A small sound classifier, trained from scratch: 11.1M parameters, held-out accuracy 71%.
Rows from block 3, named by matrix and row number. Rows with one number belong to one attention dimension. Each number is 128 + 24 x the weight over its row's rms, rounded and kept within 0 to 255. All counts start at 0. Numbers have three digits each. After the name is the row's rms in percent of the matrix's.
# v: attention query, key and value (stacked) (model.blocks.3.attn.qkv.weight, 768x256, the v third), inputs 86-171
# proj: attention output (model.blocks.3.attn.proj.weight, 256x256, transposed), outputs 86-171
v.110 100:104159121124107125143126150121116194133148177118149141174135075150091177151128118145129095117170112132128152151123148083108140109150116099134096105123102122132121160137123151129103167163133131106143144137192121137133120129094143136148156114168108132125124145
proj.110 095:128092110162138104135112124141130160102150119121137124113136128134117149143174099135140123125096089143161125135126133131124144086135110148125090116104094114204146116109134093119122075179121135121165131118129134162145163142130153111156133171114174129130150085
v.111 093:104151140125121117147139147083084147172109097120122175152136187123117145062143116180127157154130108154100117115148139118116179161131120106149142147143141104132124123144122122125116113143152127144092120111112122117141079143099160116156135124135128106152121125
proj.111 095:091146117137085134117163120096107107164125151097130142089155103118112148109147159173096128135135124096203152133115134104129090123132169132125100121095095108119130105129138095110117117096150107118136122110125123144138143126114152173128130161127160129127125133
v.112 094:146137162118093169121144129117125183115149092085108100171133116137135130122125124132135112162136180122117117119112163158119154111115109179157120137102140173136102151181136093175131097077119134087114084158195127111134111166099111151140153132152166148146100073
proj.112 091:080075144112103155122176137134127133112127124141115131120140074166166162115167128114137119098090114107122095119106162132113148107160111135067116095136083131144120098126171099119132097167139129123137138106094101136154160135175145126185110138127150151173106121
v.113 105:165134110123145123161160131170077129096149111149111137132123157175152074138155169132127139151127166160141124142100113135124118160149143126095127119169164133103095168152158105124119143156137137172101105061088113102132154148181105134114084131129154115167119126
proj.113 098:122168098136147126149130139175141082123124171125157145118134116157115103110111111125118161127120131131117122162116102122140116120097131114109135119127096128115104156099061091143106153106134108177086136141142139192136145159101110113082141125166112177157107132
v.114 099:100119148187134152124122152145126155116110108142116101172135128153094169124151150170100118116149160137125126147109166118065151112133143100167112127117153128120156102100121097135146149114136129185155161142190141134126118126114143151171135126131153117108155102
proj.114 092:139110138115146073139116116133136154090150108115162120135102139128136116130138099142149152138096121148128160113122197133151139080125101145154131141123150084168128121119121142099135114178098152097124121160099149106169138119118144134151140153128139100153147122
v.115 112:145085104090113147137132142100111116135111098132114114104096111134126084112130149176147090128131162166116125148139110117142108137100126121132122075123132118152146109114138132063142152140167089134135159062085123135155145159140147141157082142152146114129108158
proj.115 104:077143144055150119143167118157151119132145153146181133122133104125144113119091170093119113151123126107146064115125114104162139143177127113109144094129110155111130159118123122130135138149158151120153129151157140109128099111136100107170117169125109150098126078
v.116 101:123153143153121129122136118146120130120155129105108148090139115070104141074148120135155141135109117086137143091094150099174194132144130119125136138079119143130101125156162088132129112130114117137124127108145112160116160149112113122108114128127111136083122164
proj.116 094:201153126100134187137151115154125094148167131122149125130129091124104132134123155166149138169153105117085113123136131136115168157161189107133102130133152146125141152150171144147139134110157144112105129108147106125099160134130106144185133125121131161098110135
v.117 104:119100147113113158122123134107128134140140144149114179130114164166094154127140075129118080111101149133147082120083169148134165125108150140114109094145158141190152119130155098101127123128151120100151150121149136144126164112106143093114144129154099133113133170
proj.117 101:145150144166190110125122130111132145134108143101143114180131153115101147096099175128090113154150142103175130137114111141146131122147151131144069147120126169151111117127140113136112147127134110107126137088124095099108137154131134137170098108174130163134126153
v.118 103:123100102121097129112116150149143133127136130136163119099132146205152110101157119161125126178070160108157080163130080084099122110143150137151101142146090138105108097148095145106159122155099098137136149117179119138055126121123132143142139117144117106170116146
proj.118 094:115090139127113140125158113127148131129094119145122134136179097067115137106114126153123136152121152123160113172181162187129106143111097147118075142129133126157143097086126141139129106182116120114121149174115117126139144150116141178154127135152133106086109122
v.119 098:134117099121139118145134094096125142147127115126141133126121146128145099124101174132153136141113126110161137121144106125145141199120081156110134100158115152083128149148141118117179134110092123167136132116103092130149180119119131144139115111106125127130132124
proj.119 095:123136125148134150154121112171170102149144160176152193115114139127129161181130112076107111188122121099093087135099138111144161105143148133102129155146098100081144157160159104143146089119113116136126168115160135110162133114128131116141114109127121120137118158
v.120 108:126136163108145114070156122149149123159143134077129100134169122115140128083157153111106078126111124107106171140112093157132156103150152106100115105101161133121109135119081147140106133120128135112112091158099123148144126098112145089139142175149135126115090136
proj.120 098:078118115100084125144144107161126119126113131132151096105148110113156148124106139129143128099158150143093128129170133141161171104157175138106120123142174154118104146135124111136123146119158137069123110113136087124131100156090099135120137101128150145101137095
v.121 106:132164086115141144098159084097150103139133154097138124115116121122104144098093123154165131103116119149105101102105115146119139104156154111153116152101161124128149060170114109088116140112154136112148132148137072106183105123110114112132165108184137167142137129
proj.121 108:103128165107120117139149116129143140104095071167140147140134125074112177158147180085128092125155059139123148122102129103108110151182172152157145116135148137115152099151144114167124143130130138099105127115117174099144140134126123134161130109092108155107102095
v.122 097:156075120130119092174160115168113181111155183162073113130121124151105143135125132117132157112127118111107161124131143120107097100120096121137151131098126093150122113140149190130104111139134116069115116176101158124143095168114128147107186121106132118160149132
proj.122 096:127121160151073131119145150101106133155122088129143095154108132128128061149133132103107156137125145103145144120132118170148123110147129091139137092117162127163176089116106116125107136142126123122163107085100120122154131139139141109112123117120100119124114122
v.123 100:082113141157119125159089130127112109116157106145093099117149126121157130101078155096163165132118125101166140141146092121101173128145132129129160081090121177119139126141123142142118157112139163158128099136070061163120144117149206110124119093123104128138146148
proj.123 095:128141145138141146091110093119100152161103132134133119132158156088140127150106132094113077182117137096086119137124097160150124139140135082159110147140113126137129106112119144121126118165137128098133152122176131061160095105118134112138130140172130123140148116
v.124 102:136108159120119145142091138129149153131100107159139136142143132125145128111174135102180143126104187206154128118121120115128121151120139127077148141133112113110165118100136150124113115114133130094083133117151150145150118125136113167175143131130136157142131132
proj.124 106:100135134119164109129140149114129120113155155149133159154163146112133096149128126136132116125089088129157114153143162124112103125104130150076146140083157135107115125129159105153133112146139145146167102140113152129122096106121173131118137123126139136144100135
v.125 090:104113102089114095120099128119136071126146073149138126126107117113127108118136163151152152171142141114172130111124133106123116170113113119111126183114136100167145088112177150131160110149117137087075105146143144126097120104105081161117102108174123138120134142
proj.125 091:125161163135140138101149159116125141112129143130085143123096087149094132086148153126090118105130129137139149147136141161113106110133080139137132087102133118096127115197159113099141177120120113146118125154093114127088114135147142113140167137150100125114124144
v.126 092:144152151182095128126110116118114127101121099090146144102151093115139131166136152117153146107141182137115132130075089150107128117149109144111151117129166141128147084167121119160149109108109139149111121125115115135163114163127144131106097141136128153094140106
proj.126 095:143161124140110082109092120142112102136139140147129119085127156122156131162113148142117132166085077145096115092151083110137137145120121101173125169106112149123097129114080092138160145114122117133151088151072144105135148135129108137143152112136110158139151123
v.127 092:104122147145135095121159140102116118117150143131107115115161085124144070128106145142188115159155135125115115143145101148115148086126145131082114060111133115144101137173102128110151109120155163131108109090157166145135146129113145112105132091101137114134096110
proj.127 091:138137138140100183137127106125119153115122143113113111099131175177136130166107094137121126083148141151082130141140113116145136163126101091135087128084115120101142167096140150125129111120148149101135110124147105127174133086141111119186109084169177127150122140
v.128 092:125122125125086149112130145124157139104162148133102120127119142146132163107136115104134156119143112121107142143121144125130139140130151119130138125183170159157140086100140131142115123123084130109095104095131148115145095132153150101117134155135106124110140180
proj.128 094:104135141149155132158110136089114151138134184079147108153144134132103141103151124119153134116095113148173129134137160116104107144095149137097081125137129189196147152159106187091163151144156123100099104119145142127119142130135153114128139095131149137126115107
v.129 107:136139137175140120118120159109130098138114102115112115115110165152126124094139092135082131135113126135159099091149152120145126126156088099127134197134114119141125137149181148173102127149133087139162107106129118117149137133122123118166137143138121147100133172
proj.129 103:118116130120100167131109112137115130138097139163137141123125140120158134143134168144155146092136115116185161085069112155158140126153158128160146115149109172173152132098096142176103133165141133093122102137095076105106146103133110165129143105151120138159135120
v.130 106:093119136111126150161185131152133123102125123146169107150120147140163165161149092160127154112117140136112082106101127061124156112125171119121122133165083122148178109119132112112127139091101096144123070088146174181149121119075088142151131128105140140121117149
proj.130 104:153147169148141093120092150111144106140120132152146122143133129115167122174095112127111103094126110103176079119116127166170095143138088101074105093100111098122130084145126122133116137158153096133123145117136133108120116113117085132120156170151131134144119102
v.131 096:139108120093150092113111140131139124159119164105154104153144141113128124154124118150123149129118123082076096150121129137136143112170122153128137113135082145094167128129100155086137152143140160111162155129162103117147120151100081097118145147119163161141104142
proj.131 095:108091127140125111160121117153156105149117100167125131124124145127151153127137183120174147101152131157167145158128147127114091126150120094154149147080153058099127099155137147143132177102156107109188111155139070140124141135080144126114109164146127156087106145
v.132 097:149144103159152112135090125063159141178171110126084129143091143084146106147091106125117155094120140136113127069103129117110154126111139102163124128127129123109109116107107145061148151118158150140112105114156133146126121148135111120095127112072099121156112144
proj.132 098:099082150133118086113112166155132169142121125109128132112106106142137105121119116174106131113093123129147158131101122137158120124161101117161118102109080123099070124131097103148115112123120157084122159127155121130144155089101114107138081114104126156119144128
v.133 107:107158146139121115116092108099126139135127132116137104140141148151138137094141111106093134142126140128152177105135142100109130150128136106140111082133140109087136102148127140163158102149138122154128126185136158114064176133099136154160143147109129103175109129
proj.133 105:142159110144136155131184088164115103144166129123111113105127104139102122125138131145107112076111102111101135101119110184126110108166095113112107138144142106156116096103139106091111120123092156108140107151064082148162124140129143117128092109140120083178141155
v.134 086:102081068137092117102164142135141139152168152142183175086103127131130136101137108111122095109150145160126116081123138129152111130132159154135126139136139119115127121114086132119135151158096143108133109121134123160137126079132125115152093100136152105149090144
proj.134 091:142142097138124133124123137132136175169123144085124099142138125125093139127095095139139140123141124092101103133123159100111130102135109117137085134150132137137125118160084112110150074089147095092153153106123127081125120116105141140108150085092121147117158121
v.135 105:165092149153099153122114152128058174179122123111111089134136126086102114090127190151159088126118104126121092109112105104115107118160149141119101099101110095097114169139140141137130123106156119109150147143122137142155116156183143151115119191112105126115085129
proj.135 108:117111147130120143098140106142130167174143099110143158123111129156103150104152096145148116129172103116136154133126151142147149162137108118140134130101131142180132102139146136120137193138135102132118154140121110122129128132128147080110093120112125148172128129
v.136 108:144168162102106115131145123135152132162185139141185119127139125138146142151133100158152160100105111063136153140103101098178148113098172141138077143108136165120124110131151145168156134151120165102145130143135172139100139120089106086112092126131124119187119100
proj.136 104:113104114115111105121156154147120140124132157126124147077167144161141108117108133132145138125116135153105123101113125153109110105099134125147103089129124116142126122136068090135089142145148155147140114116098146071120118136100120146180132092158164143046109112
v.137 092:187172149112171135152065140145147132125148154123115135143140163121152087176151114167096114141102168169127108099149098115135121132120126140100148133087121159196100105117113096086137100126115123168123121131150170144133151184094117109142132134093120127143110137
proj.137 096:165138154122139151093145143144157120125090063127142105121104114207130150154127124161175171136137128113157146173115097140120094128145127111127133162150166142143126122131130112126098082117144100155103121141077130137159126144115120151128109141085118136110103153
v.138 101:134114109110109105124111119113119115214100126117170116143123092106138149186131112114091135172176149087142129143105114151118135143135144125113149138109112126153135151104116110095131174074150108149160144136168105113141118126056160142105193131116162140094150123
proj.138 108:112144166124145094140158152164124107084130114104112130081105135100081126142114117118101126148180115131149092113094161129132148109125118136172076130108116101079098118139108125132117072081147140110144145173123115114165104088154136152118111091125144129110136093
v.139 106:140088132114153183144125169133122161112110159142126158111083116063105152163179155164112113116152154144167111145123145177143166147107076098135116128107102184170118120135109166122136110128111144163161109123100122128131121153154133125116062157117127090131104118
proj.139 108:069130115138098098079160077142143122093110126110123149150122167161159102159140113151153109112103155105133137077161105129127068172152107127144104147125145117125132158134138134149075170116130140175113125141111097133137091157111127122150117159131151138140137128
v.140 098:082106126154168084167116125109151115110125084163111144172137134108171119124086114098128124160088082142126137112122128117156100141125127107107132124123109123130129148077133164101120123142173107156105171181099118093129134127151172140122148124131150111144129127
proj.140 099:108108140114093120082121113135116114104127134133202156166124110108125211094135158126132147114113161122099139132119134100169146144125123141115140131130114153158136148107120089140128094139145161135111145129114115154112098152169159160140129154128141120127119151
v.141 102:138142139142157139139108124159070152158085114114112139138154161120106144171156163159157115130140134122093124132127115127143118139152145113117134135106134085147134135098147084077116096094117135105087122081125118127135142150140117161179159118157172134127114155
proj.141 107:135124101120132110114126120124102144104115098158102102101089149096132089130124127104174110147154140114111148144127103136119113157125158109126116135115135100131136174172122105110098103128083166143115114138138105148102103150107127131122101146124120148134125153
v.142 098:144114118137139123105161078127108146153141150162103097115164090138125144134123145072129123101133164134146159137135127100122120119141093112101117164135093134126097087145117134133158169156145090074113115115154117080162118103097131092125144134124142112144105098
proj.142 103:108128132186122129143130150117147123139113186100108091153123137104176137113096143096142111157108139105125131132129114112130105166122087162121121085142125130116135131132109154108119142110130153125082153100114110152086133162090152139068108151148117135204121113
v.143 098:131139100139089148124120075100116151151139081112126140141118165075121153110107110110100139112141116090079150166122123125113125157143142095148158100126154157120138175142158153133121091129130115077121159131190170093124115123138199136128139125142155139148114128
proj.143 103:107122105093080089173158141106173090128112134105115117123164128161162131116134169114145161121127102179115107145117118150124120111123137116098175155109126100146126078103124143135095125139100166082139168138113117146118199130122127079089147090132124102104134168
v.144 099:111133172117099117133154085150127107136130122116103112135127131119088113164152088086083123171122123118164105129122137140113124169110136169097144122135149124144150117150099142079093124143160119114136138150137146095100155130149167148128110101117112134081168165
proj.144 092:138106137103096119143167111079042137127117100164183107104177160143120156081111149113116147133118088161127158168118129150130153178128100122092120138149127137128147126110131118106148122146127158112122125150109162149133155141115164137108164113104108147129154115
v.145 102:119160139128149102157158115119122163115106087118150102118123116124112131109141136174114096122148101148133113145116132143143148118127123099124135140109147112118114124139114130106124121117033129139098112096142117112134157172108130150103176087141149120090161156
proj.145 100:147115120145135150144088131116163097100139099117171157102175102134096153123106128107145179143138166109129095143138126138180131113116119126109105141108125131159177178137089159101115124104140111129142154155122140124141153129117139147108162113116123117109162120
v.146 104:179160152103149169139130125142075139118132152119083165137130125111119143176106145118141081122125131103119168125125097147161072155124115142138128110107122112126152108130144137152138166157122077150107134071133096075169124180122129164149104147114140141111157122
proj.146 106:168171120130135112121136119111114107104118112129115121145108129080184126168098138071126115145094133116122127123118070102090182127132160142102117112125139160129126116151139156103121159106059125124104083151155118154114142092112180130146132109153163124136137115
v.147 101:138126155137116113131142151166155121112098126175102112139126148121140190109088157143111129141129190159139142149124139117102146108120134131153119129143117168118101134141143135126119112163077137114134130146135151132133155117131133121133074112140119104113133168
proj.147 101:087139114111150147153103129117155123133110157144140137148116166153128118145182091146196106103094109132114119122115100124145095165129105096145113141125134118169176134063185142174139124085107117084133125086116144141153174149100083110169164140121114116145168161
v.148 101:141092106107108140122184117111105189150138133122115127166159113117090116151166153164115175128115137148151109077115139132150130151119139111120089124124137127119174111147143148097135143128122132122094121150128124113123130120168145141083132130117098109141116128
proj.148 106:105131137155157109098167101120152125109098131115113126139124177153101156113115094101175083134148139135108184132131098131142118133079154100147090137112157161099154098139164163130159125153100137152172147118130117118122142106117137122142170154127104103139110145
v.149 097:124125163131120133109091095092136125161118141124090161093138101079127133097138147091152139160117141087165164187117119112110118145151145166127121116147141172104131113138130117080156168134125157123097125121135168125173107119137136112102103139124147113101122102
proj.149 096:155119168110135103113111125150115131132163133138143127108149138121094147179148120106105098135107116182107134144152123118128112088105057156158094183131117106115079143131135161123139150148147159110111108154115139120144131112138146091122117093129143114101157121
v.150 098:134137137139151141122122135119165138159157106135161068114147151136124172163179095099113125144175137079126169113109140117110117110109141115151148115109140160118109160127129156138141156078130132057114092140102104111130121159140092108116075113133111133143116158
proj.150 092:128121135128145124156124115080133114117107120113134131152164107127149142139136114117100140073190136138117111145158151155098106107130157119104150144137113103122138121118153123158097139137177162141148093108125140092135123119125143148116149130070107104151113121
v.151 099:118114136152130139120126148132172139090124108138140127140145105123135150125141152127107127091145098155173134135093151185133169137115106115128145163170167143143124098118097113132123131132160178136145125113087105078120154106131117077106085089153142141103138138
proj.151 100:100141137159176134140146093151118164113129139154110137088158158116182123138125150107122085118139113144132158075139125108163079161164116150133119162086118122120115153110093132165123132086134142131120073145163118114114083142141102145184164148134085108093135138
v.152 099:153084144150091169087088144142113110143088144137120118100142130107109113148093103115102143150176151148100093116114138093128115134143137145087168127097120125106100100103182146129098125107107127102133130129092117136099101132143099096142091154152105133137090120
proj.152 094:149136127081173131120141133108133140156097104139087139124097107126123136127169126086148103082128083161147119121101140134108149147109099129157128113200134137083121171166106138134121147129123142113125132083114091119107102160145158119080088136094117122120124143
v.153 103:140130167120129170166084128132147083119088102107095162121099139145112127162122164084119126133095081138118109164119127091131117115114132102146135093135122134116125128085121186143153158163134098117138127147136144129119154113090143130112085127131123064117104119
proj.153 099:107105124137116152148124096161170134173081130125107074141179126122107151117167132150156163138093141162112112157145112175129130167113129114108133144127153131130124138106148168176098100114131171122112145164112106110130144113116130106111113123101148137172158132
v.154 104:170102142099110094142136152134153142124122130125096185108124107124140135110119101111137133138144174128115125147130144096166134122133149120102133139108108137106127111129148143097088088148110173149130142170090090067108156148145101147131126100179109106156137165
proj.154 104:118135117151152139116092122118108140129124118132144154166100104125099156166144113110117134157136148160158087144095152164124129109104128117148127134122152147140138169113169099131155095164129086070158118094122130147128086136121160134124120124134129110099153176
v.155 101:123087112079117105126158136080124162114115148181090112140141107132093131115123124092162142120139090125144119103111110090141138099183167103088103148134159103092104125126158128070092122154128147148094145155103173146146163118110108133119176149133123118135150205
proj.155 097:111090078156108110133092109133112118107137130146151157116116118116102113142127146119151123124112153128093128161126166128113171131163139103131129122158127133144109113146148145124176118137126127164155111143133129159143162120142080113121130092117130149137124115
v.156 099:165125097145150139162103104114096117101139140112098133136128188107138128081073149101117133106106105110110127114115163140111129104094112135167155115136120155112153115122126147171160100107134139117125130122137153161148090159168126110139120154117128160155144096
proj.156 096:112165059098098104127135141115132111108091174096117123119141115140121161102127121132082108127106062154170169131133148110149113126112152138153137130111111150140144100124127116135125147109125121149087156105100127134080168117151151111124101119102125140124160088
v.157 100:135122145123136118094109143161136113133119111069120103102149111127111118142153155114131129094110153125121125109125133110091118149153071114094143126142111160138139169100104140117106144127120163145145120137124129132147107142136135171164138165157162097123135090
proj.157 098:125130152103121138115136102159106131127115112153062108130150105079140114092124108134133135123137116138154108158147119130153153145175145106104120164169165118162097124107108139139137116111122110105118161150123126174130106129166170114132118135139148102146142153
v.158 101:151122103124099147148192079148105122127119170148107149165120128117105126158098104091123118127126128111157158135137077142122110118112111077155122129103126135116122105126160133128121084102084152119126112120105165104118153111172148113120125116136069099111098127
proj.158 102:156173111137127126129119102136078135131096090092153135176149130159131116125133145119092137101128058112090121127147174111116126140078124149123131146103094140131109147154138105141136128155184080129072147098122121146068131108106140139146108176132155159131161158
v.159 091:130128103135099142111117138112147100113135130162138119114129102142142170104151117117140132099075147107125123115125134155151156131154166108106150153137147103097165073063159139135158132102162094125148147169140164155115113042124089098111127154135108180148078105
proj.159 090:072123151156107138135159177119156163138134179151107092120127115121112104103095116127124117146118121143131141175137132130098083130100135123148138119099122147120140110129132133176093122145118138128154108078106102106162109113126140128145118120171129142125160199
v.160 096:129130164126189140124099137113164151112123125156123159141154141163114150145081116127112147122140114073112129135140124097125104140115131150114096118109117107113134140128099088134124131108155126154060096079122170140090148106164138138088123123154115152162091145
proj.160 098:145172122113169147133171132155092119154157099141119181105135145096096121121152145167162163102170132131126113145118175195152139159144105148145114152098103145081105145096103164121136121157190167126137088125098118122144122141109163126174153117150151123128122129
v.161 108:091140139147110133119094145164166136160145137116133124122131167149133124126141100083110162116126119130151170117129155157153145099088084146133126132136136167152100148147143146141097094087139127137141150142140139091150080117119140126147116169147162166106111085
proj.161 110:127115118155146128176164123100126127104132102132139137131146115115133142055098150139162141109117132121091110144128121127115124126168137164105148123131134096115154143103124114096103143102118113096164082134086142123150088155129124116095084116089155116122144146
v.162 094:090129151150154135122136080167172136132100166095122111139143137117114139103131126113106153136093122107118111148118174143126174109102154128156107167103123139104154109082114125122111158135123143119136162139134069134153090087156134151094133142140117144123099097
proj.162 094:133140125155117141133126110112092115150158145120156131131163166150119134140030139144146119118166147098113151106152117172128144162120104124083180129117149111149132170155110128128154112123100136139104125141128179152147129174110153111135120112117158102137128129
v.163 102:059121134153112131133118133119142117128127149098122161137141177129123148174133115137105131136129107106159087094107121090133112144148131169142128120076135104110169110139100133125128167104114168184117177095099161104121148078150155162151075141137140140143141144
proj.163 103:113160111170119115085125145122154130120134080156162123086075192110148072085138137144174103094136116146101113131169120129113139148128145136179115098162100129119114132150164127171130093113157169101126147150173144147110134134146143102114102152096139107160127141
v.164 106:149173095114114112110139143167105133116118120132136109147149125124145136151142139086133117118130162134138142139110113142116132132117114169149170143131111166106113138133137129089108126124137128143138146174155125115123083114124135137164132144110083117104135131
proj.164 099:131134144151107140151137119111141153109168138147128116132105106147120147144095115108105130156107111077116098110141145118103164136117134171113124130161108125166188068142107093201083120146131097148123171132105121174127131139145078117119130112138157146147133136
v.165 103:140149089147135133099116102088129132158118132158130118143130096076128168116130114139124104082099101135114086130121148112110166125128176144173138163078135100101096143153134119156089149135134126091086128128134121099122166167128126115143110110131100185135109152
proj.165 101:163129130146101164121133121097151149067124095178105096144136100174094088144127117160113115101153129109106085150135125123106095128143119112141113111119134132165115134139125121084133115122116149129152133165143144123127161172123173136165134081114128124132082131
v.166 095:139146150133124156112115105130133144104124141101131164124133132157141126099157128119151135125137103123147112084147107132197120145117164145168113148105153160134099158127177127144119133104100093118137123121154118088135111110090113116169085141112123096150106112
proj.166 096:074127152140138110118123162114111103125097105084116145160125116178115108144137164112174140120106110103109134127132129131120161109139134176142141114097154120127113136149127106145181139067162158120124098108121178138133160148147156120140141128122170112125160162
v.167 097:151105141088135165101100121140108130130151123156165122131160093109155117162141141122080098180076125136121121112075128111172085127115146183138115145074131117092117120142137146140141164137090143162115064110165127097125107143109159141099098094111143141079100140
proj.167 099:151145131119170116145107129116110099099172102077090123132088119144117134131107147119110109170077109068183126138130090110122158117108121109143129131139145183074118117095118201195135114155111114097120131172114130120126173155144115130154141113140132104109146113
v.168 101:116090120133146142124083100127156102125144150136122099089157177148124153136145101135074117097121146125107104121129152128121096155112108149160113130133117125153133098179140149115115135075137104113161196099137161183149066132147134096146164149139135167120123158
proj.168 103:096151160122144103129158141106141126152109134162097133129093115132111112115103111108143117121167133125106104120163141097120110144172149143125136121081143114122094125133123099099132117142161137111147122123136128153120145129123165123137112136129117132121143162
v.169 103:121135104185159177091133151120156115133094100111137128104134152098141129148168120146098130153162105104120108165135126141144073093166119123118101136204154126131147142129138131151084111135144111105141124147152118110140123122090112175115117187166118140148146126
proj.169 099:085109126076117143133136092155132171096149142109137149158154114170140129172118124097155146132120153116144126142128124114142171145119118126136121166094143164124142128150122123130159081117074102143111144114124120116124111124140099123117142130131132118140117144
v.170 105:126089112105149110085156159100150133079122125100102159163117112111102110133095105113119095115126124101136126136138146160146115116140143114122157126100126113125101136144128139122102151146128132120175103106125095133067107128113103172159125111166131112106110101
proj.170 104:094089123121145134158133102145135108083118139151097152121146118171109120143156138119108100089144103155146144135124176142158138133156117117134110136131103142137149117116106077154120129149121143132137133130182113172113127150136135144129114124136148117163126101
v.171 099:172132105095111163143129084147116111120150096144118131151157101155082133123117115111157097080120146155133117128122094127106096142128143151108124155163180106104114120132121121143107162155112111152176106137102076097156097109115126165129099104124088054107133119
proj.171 098:115143086083079100111153186146146110148153144188164131144171134082145177172141119113118168154105148119104144138119135104145125186119161149140136154155093110120147094156143139144177145120115106129136182100147127115140150142087152092133111107142145131124165184
v.172 102:152141139104180083107126125149162131184150139147036158162144124157091089120152137118098119156121141116097133102111146130133183154162113166124155117104133071104156104102127130106107116144180106099113111161119146123143111135091133117131115099098131122121143146
proj.172 098:154119112121100116086139077108113164122111155113070150136112122120142127100112142139139174111103156148115123149142142127204121084098154131109125110148121146106105117122109154097097152119070118182122106140146134100172144122122122150149121132123090150104111129
v.173 096:094125146128137139135095135116127120143135138126124125116098137125081099149159106159144110137125139100104146130099080114154071149113078128142184092112092100162103104159153122145140112143128142099103101138153123118176086111100154139127121121103114157153158118
proj.173 095:129117102100104112167123149144109135153156092145099123135074093114122208118084145161140142137094123120138153125139141086101121141171121153141132082104139162124144106124128114114143079157126106144147137155128131080103169149137133135111127097119138118144110113
v.174 096:130136146100155159098156142123087094155110128109118118163113128074098116123110090125117077103115131147188116169180154097128118121143126110128151105135127126123145125117169100123098094114092143171139080122171123115127121157139149165085153151109145101136148144
proj.174 094:130115144095124128095117155122183113103157084171125106076130109147119143106171112116104093146094112111138145101120147083087147127159119111139166151129104125159102171145146071082091125160121114121080154127136108143110103087165140160104136141117146150109084091
v.175 100:132116130149136179107094120140091094122130112138134128148113130119155150156113183118160107103137107123104109151161179110109106154130125097088105120164125105135135114121154144083152126114112084150165135097158162157131145140096109119099096101148133128142110170
proj.175 105:114123113148117090092122108133142199074131125122107133133090147135115150139155119121121155104130130136153160148134163117157120079148108121174113149125134138145091136171116136120116150155148125123067128139094142116105128111127147146118132119151102154138166144
v.176 096:084140130098132173133136125093137141144109069151162089139107136119157121131100130156110159133123170151094147115119132107117135103083117143117104143128082123130108166142134133181176144157165137082148151171138099086130141100145129131098120134113119182158104131
proj.176 097:086132117128152127148127107120125177122158147127159224121096121106112118153113123132159108134163110133131072116090119170131143125140131131110160115160113120153150136124124155111145140103127122157106145134061133116129104134119135147097103095127135095108119177
v.177 104:121134189161155105181133124110139119130121131131181092142111112136123091121145146111104115109142141125149166102108109136163146078104108122147161085131145112087124149113136117093097100129085086126128166098115174177117141131142154103164101109144093150114142160
proj.177 104:106138159162113135149149158108162121139147098116113147139125104133105123116151122180146112147120099092119131168125120086138161162142170117130119128125105117089097107108146126116127114088134171152118118142143107120154118160143076138157102145102108153111096156
v.178 103:130144057101134094131156140144135162146120117097116116131124117124127101145165109158160133144090105095109110121115139119097131096135146109152116143109125112105097167157143149155140126100137125159144140138125119138156157127103132126126111113121156084132124141
proj.178 105:125121137124116143118127133141157111093120151159090113133133103084120123108147120100084098099156135173120112127127096116112168090117121122103115153136129116146114103139161156129129145144090105137151156120110143114144120123140104157135129129149183142116085153
v.179 102:109086130113069154153121138158139107141160164134117107148136113166125143088103115111157145092119155145112133176094136110104141163113116177149134138132077161146086146131098154129116138099152121165162137102167164058161140139135117099124130126129154080120124096
proj.179 105:153153152133138134139134094113103159071105164128082095114108119115127157112111085134092096148158127133121082134177144119130097112141167125129090095111155107138139126126114143104141105118147125119125164129091065147125174150120161131139116130135153145125133150
v.180 108:107108083184100128110134140096124138134102177134122137133119176154090147157112063145108092180115138110141142103119095110183122098141143177127124159111148065139142136166137067101076094140122143131123170106127127156097104070120166108150096137127120120143131101
proj.180 106:113168148152078119157158139132140095146149127135121135117135104086172168125134134138155137154151133089109104144124136128120158161118103126142160142165142112089072142122144072089148151108161141135117116141121113159139152123142092106138137115072107094089134121
v.181 104:108135124103142112123123082177145109109143125123118149158115128140109114129138115128148123128134120107129123112132083159103054135171138145143155085132078108166111145129139130109130098143089097132190117140125117108138098125104096106096124152096162093120154122
proj.181 096:107118161101117163116135146134121139128079111177107121135151146126140158156151133148153091117105157094142141130159149139122139106135114090059127142116108127094120079121147101119120156155080110168080149115119137117132122133109134131118072108130154146137112162
v.182 100:160147095167109134098116101091140139103120076159138057167137128127136143118119140107158108134110122085105122118119133117158141121118122146069151112150166141104152127110074121114104158112147106127127102105146149133120121110088137156143138112094106142139107149
proj.182 100:105127121155102072117203122135129102089126158126116181113079124145139113127141107127149134157094139067145095160135122135157114137144113117138139124095102148120123106189091152107130135133145150094088162138136102121146106136141112134125102114156107090111141117
v.183 095:133116132143089135112092141104117095109114149138134144130123168154159109141111113122062113136115140124096148091129145113127158119139098137121095168122093111160189135138117086137133102119128161127110111099090135129132139158148130150137097125105118126159140094
proj.183 100:109153114090133135155132109136103114129156085135127141145143150080127109105148170114172113114091070107148148114153149117124117131107155185158135142091151161144119113094147124147098139118137133134124128126150092140085152107131134118124153142115129095066139184
v.184 094:099131149130151100122138116085137110132121118138140153136140115143113122109140084120167160122096126131054148130101074149147150136150162136109132124179096114127107131100120086116106113111167118084136090146156147163141096084089090106172109114117125120122126170
proj.184 103:125142148111125140096160116132108137134105134165098156120108126136094105093132146169117135139122102138127105138157156121155099118101160122105155115084134102127102073183123153057123111133115119129074144149147137090119159118110144164144100124122113149139121134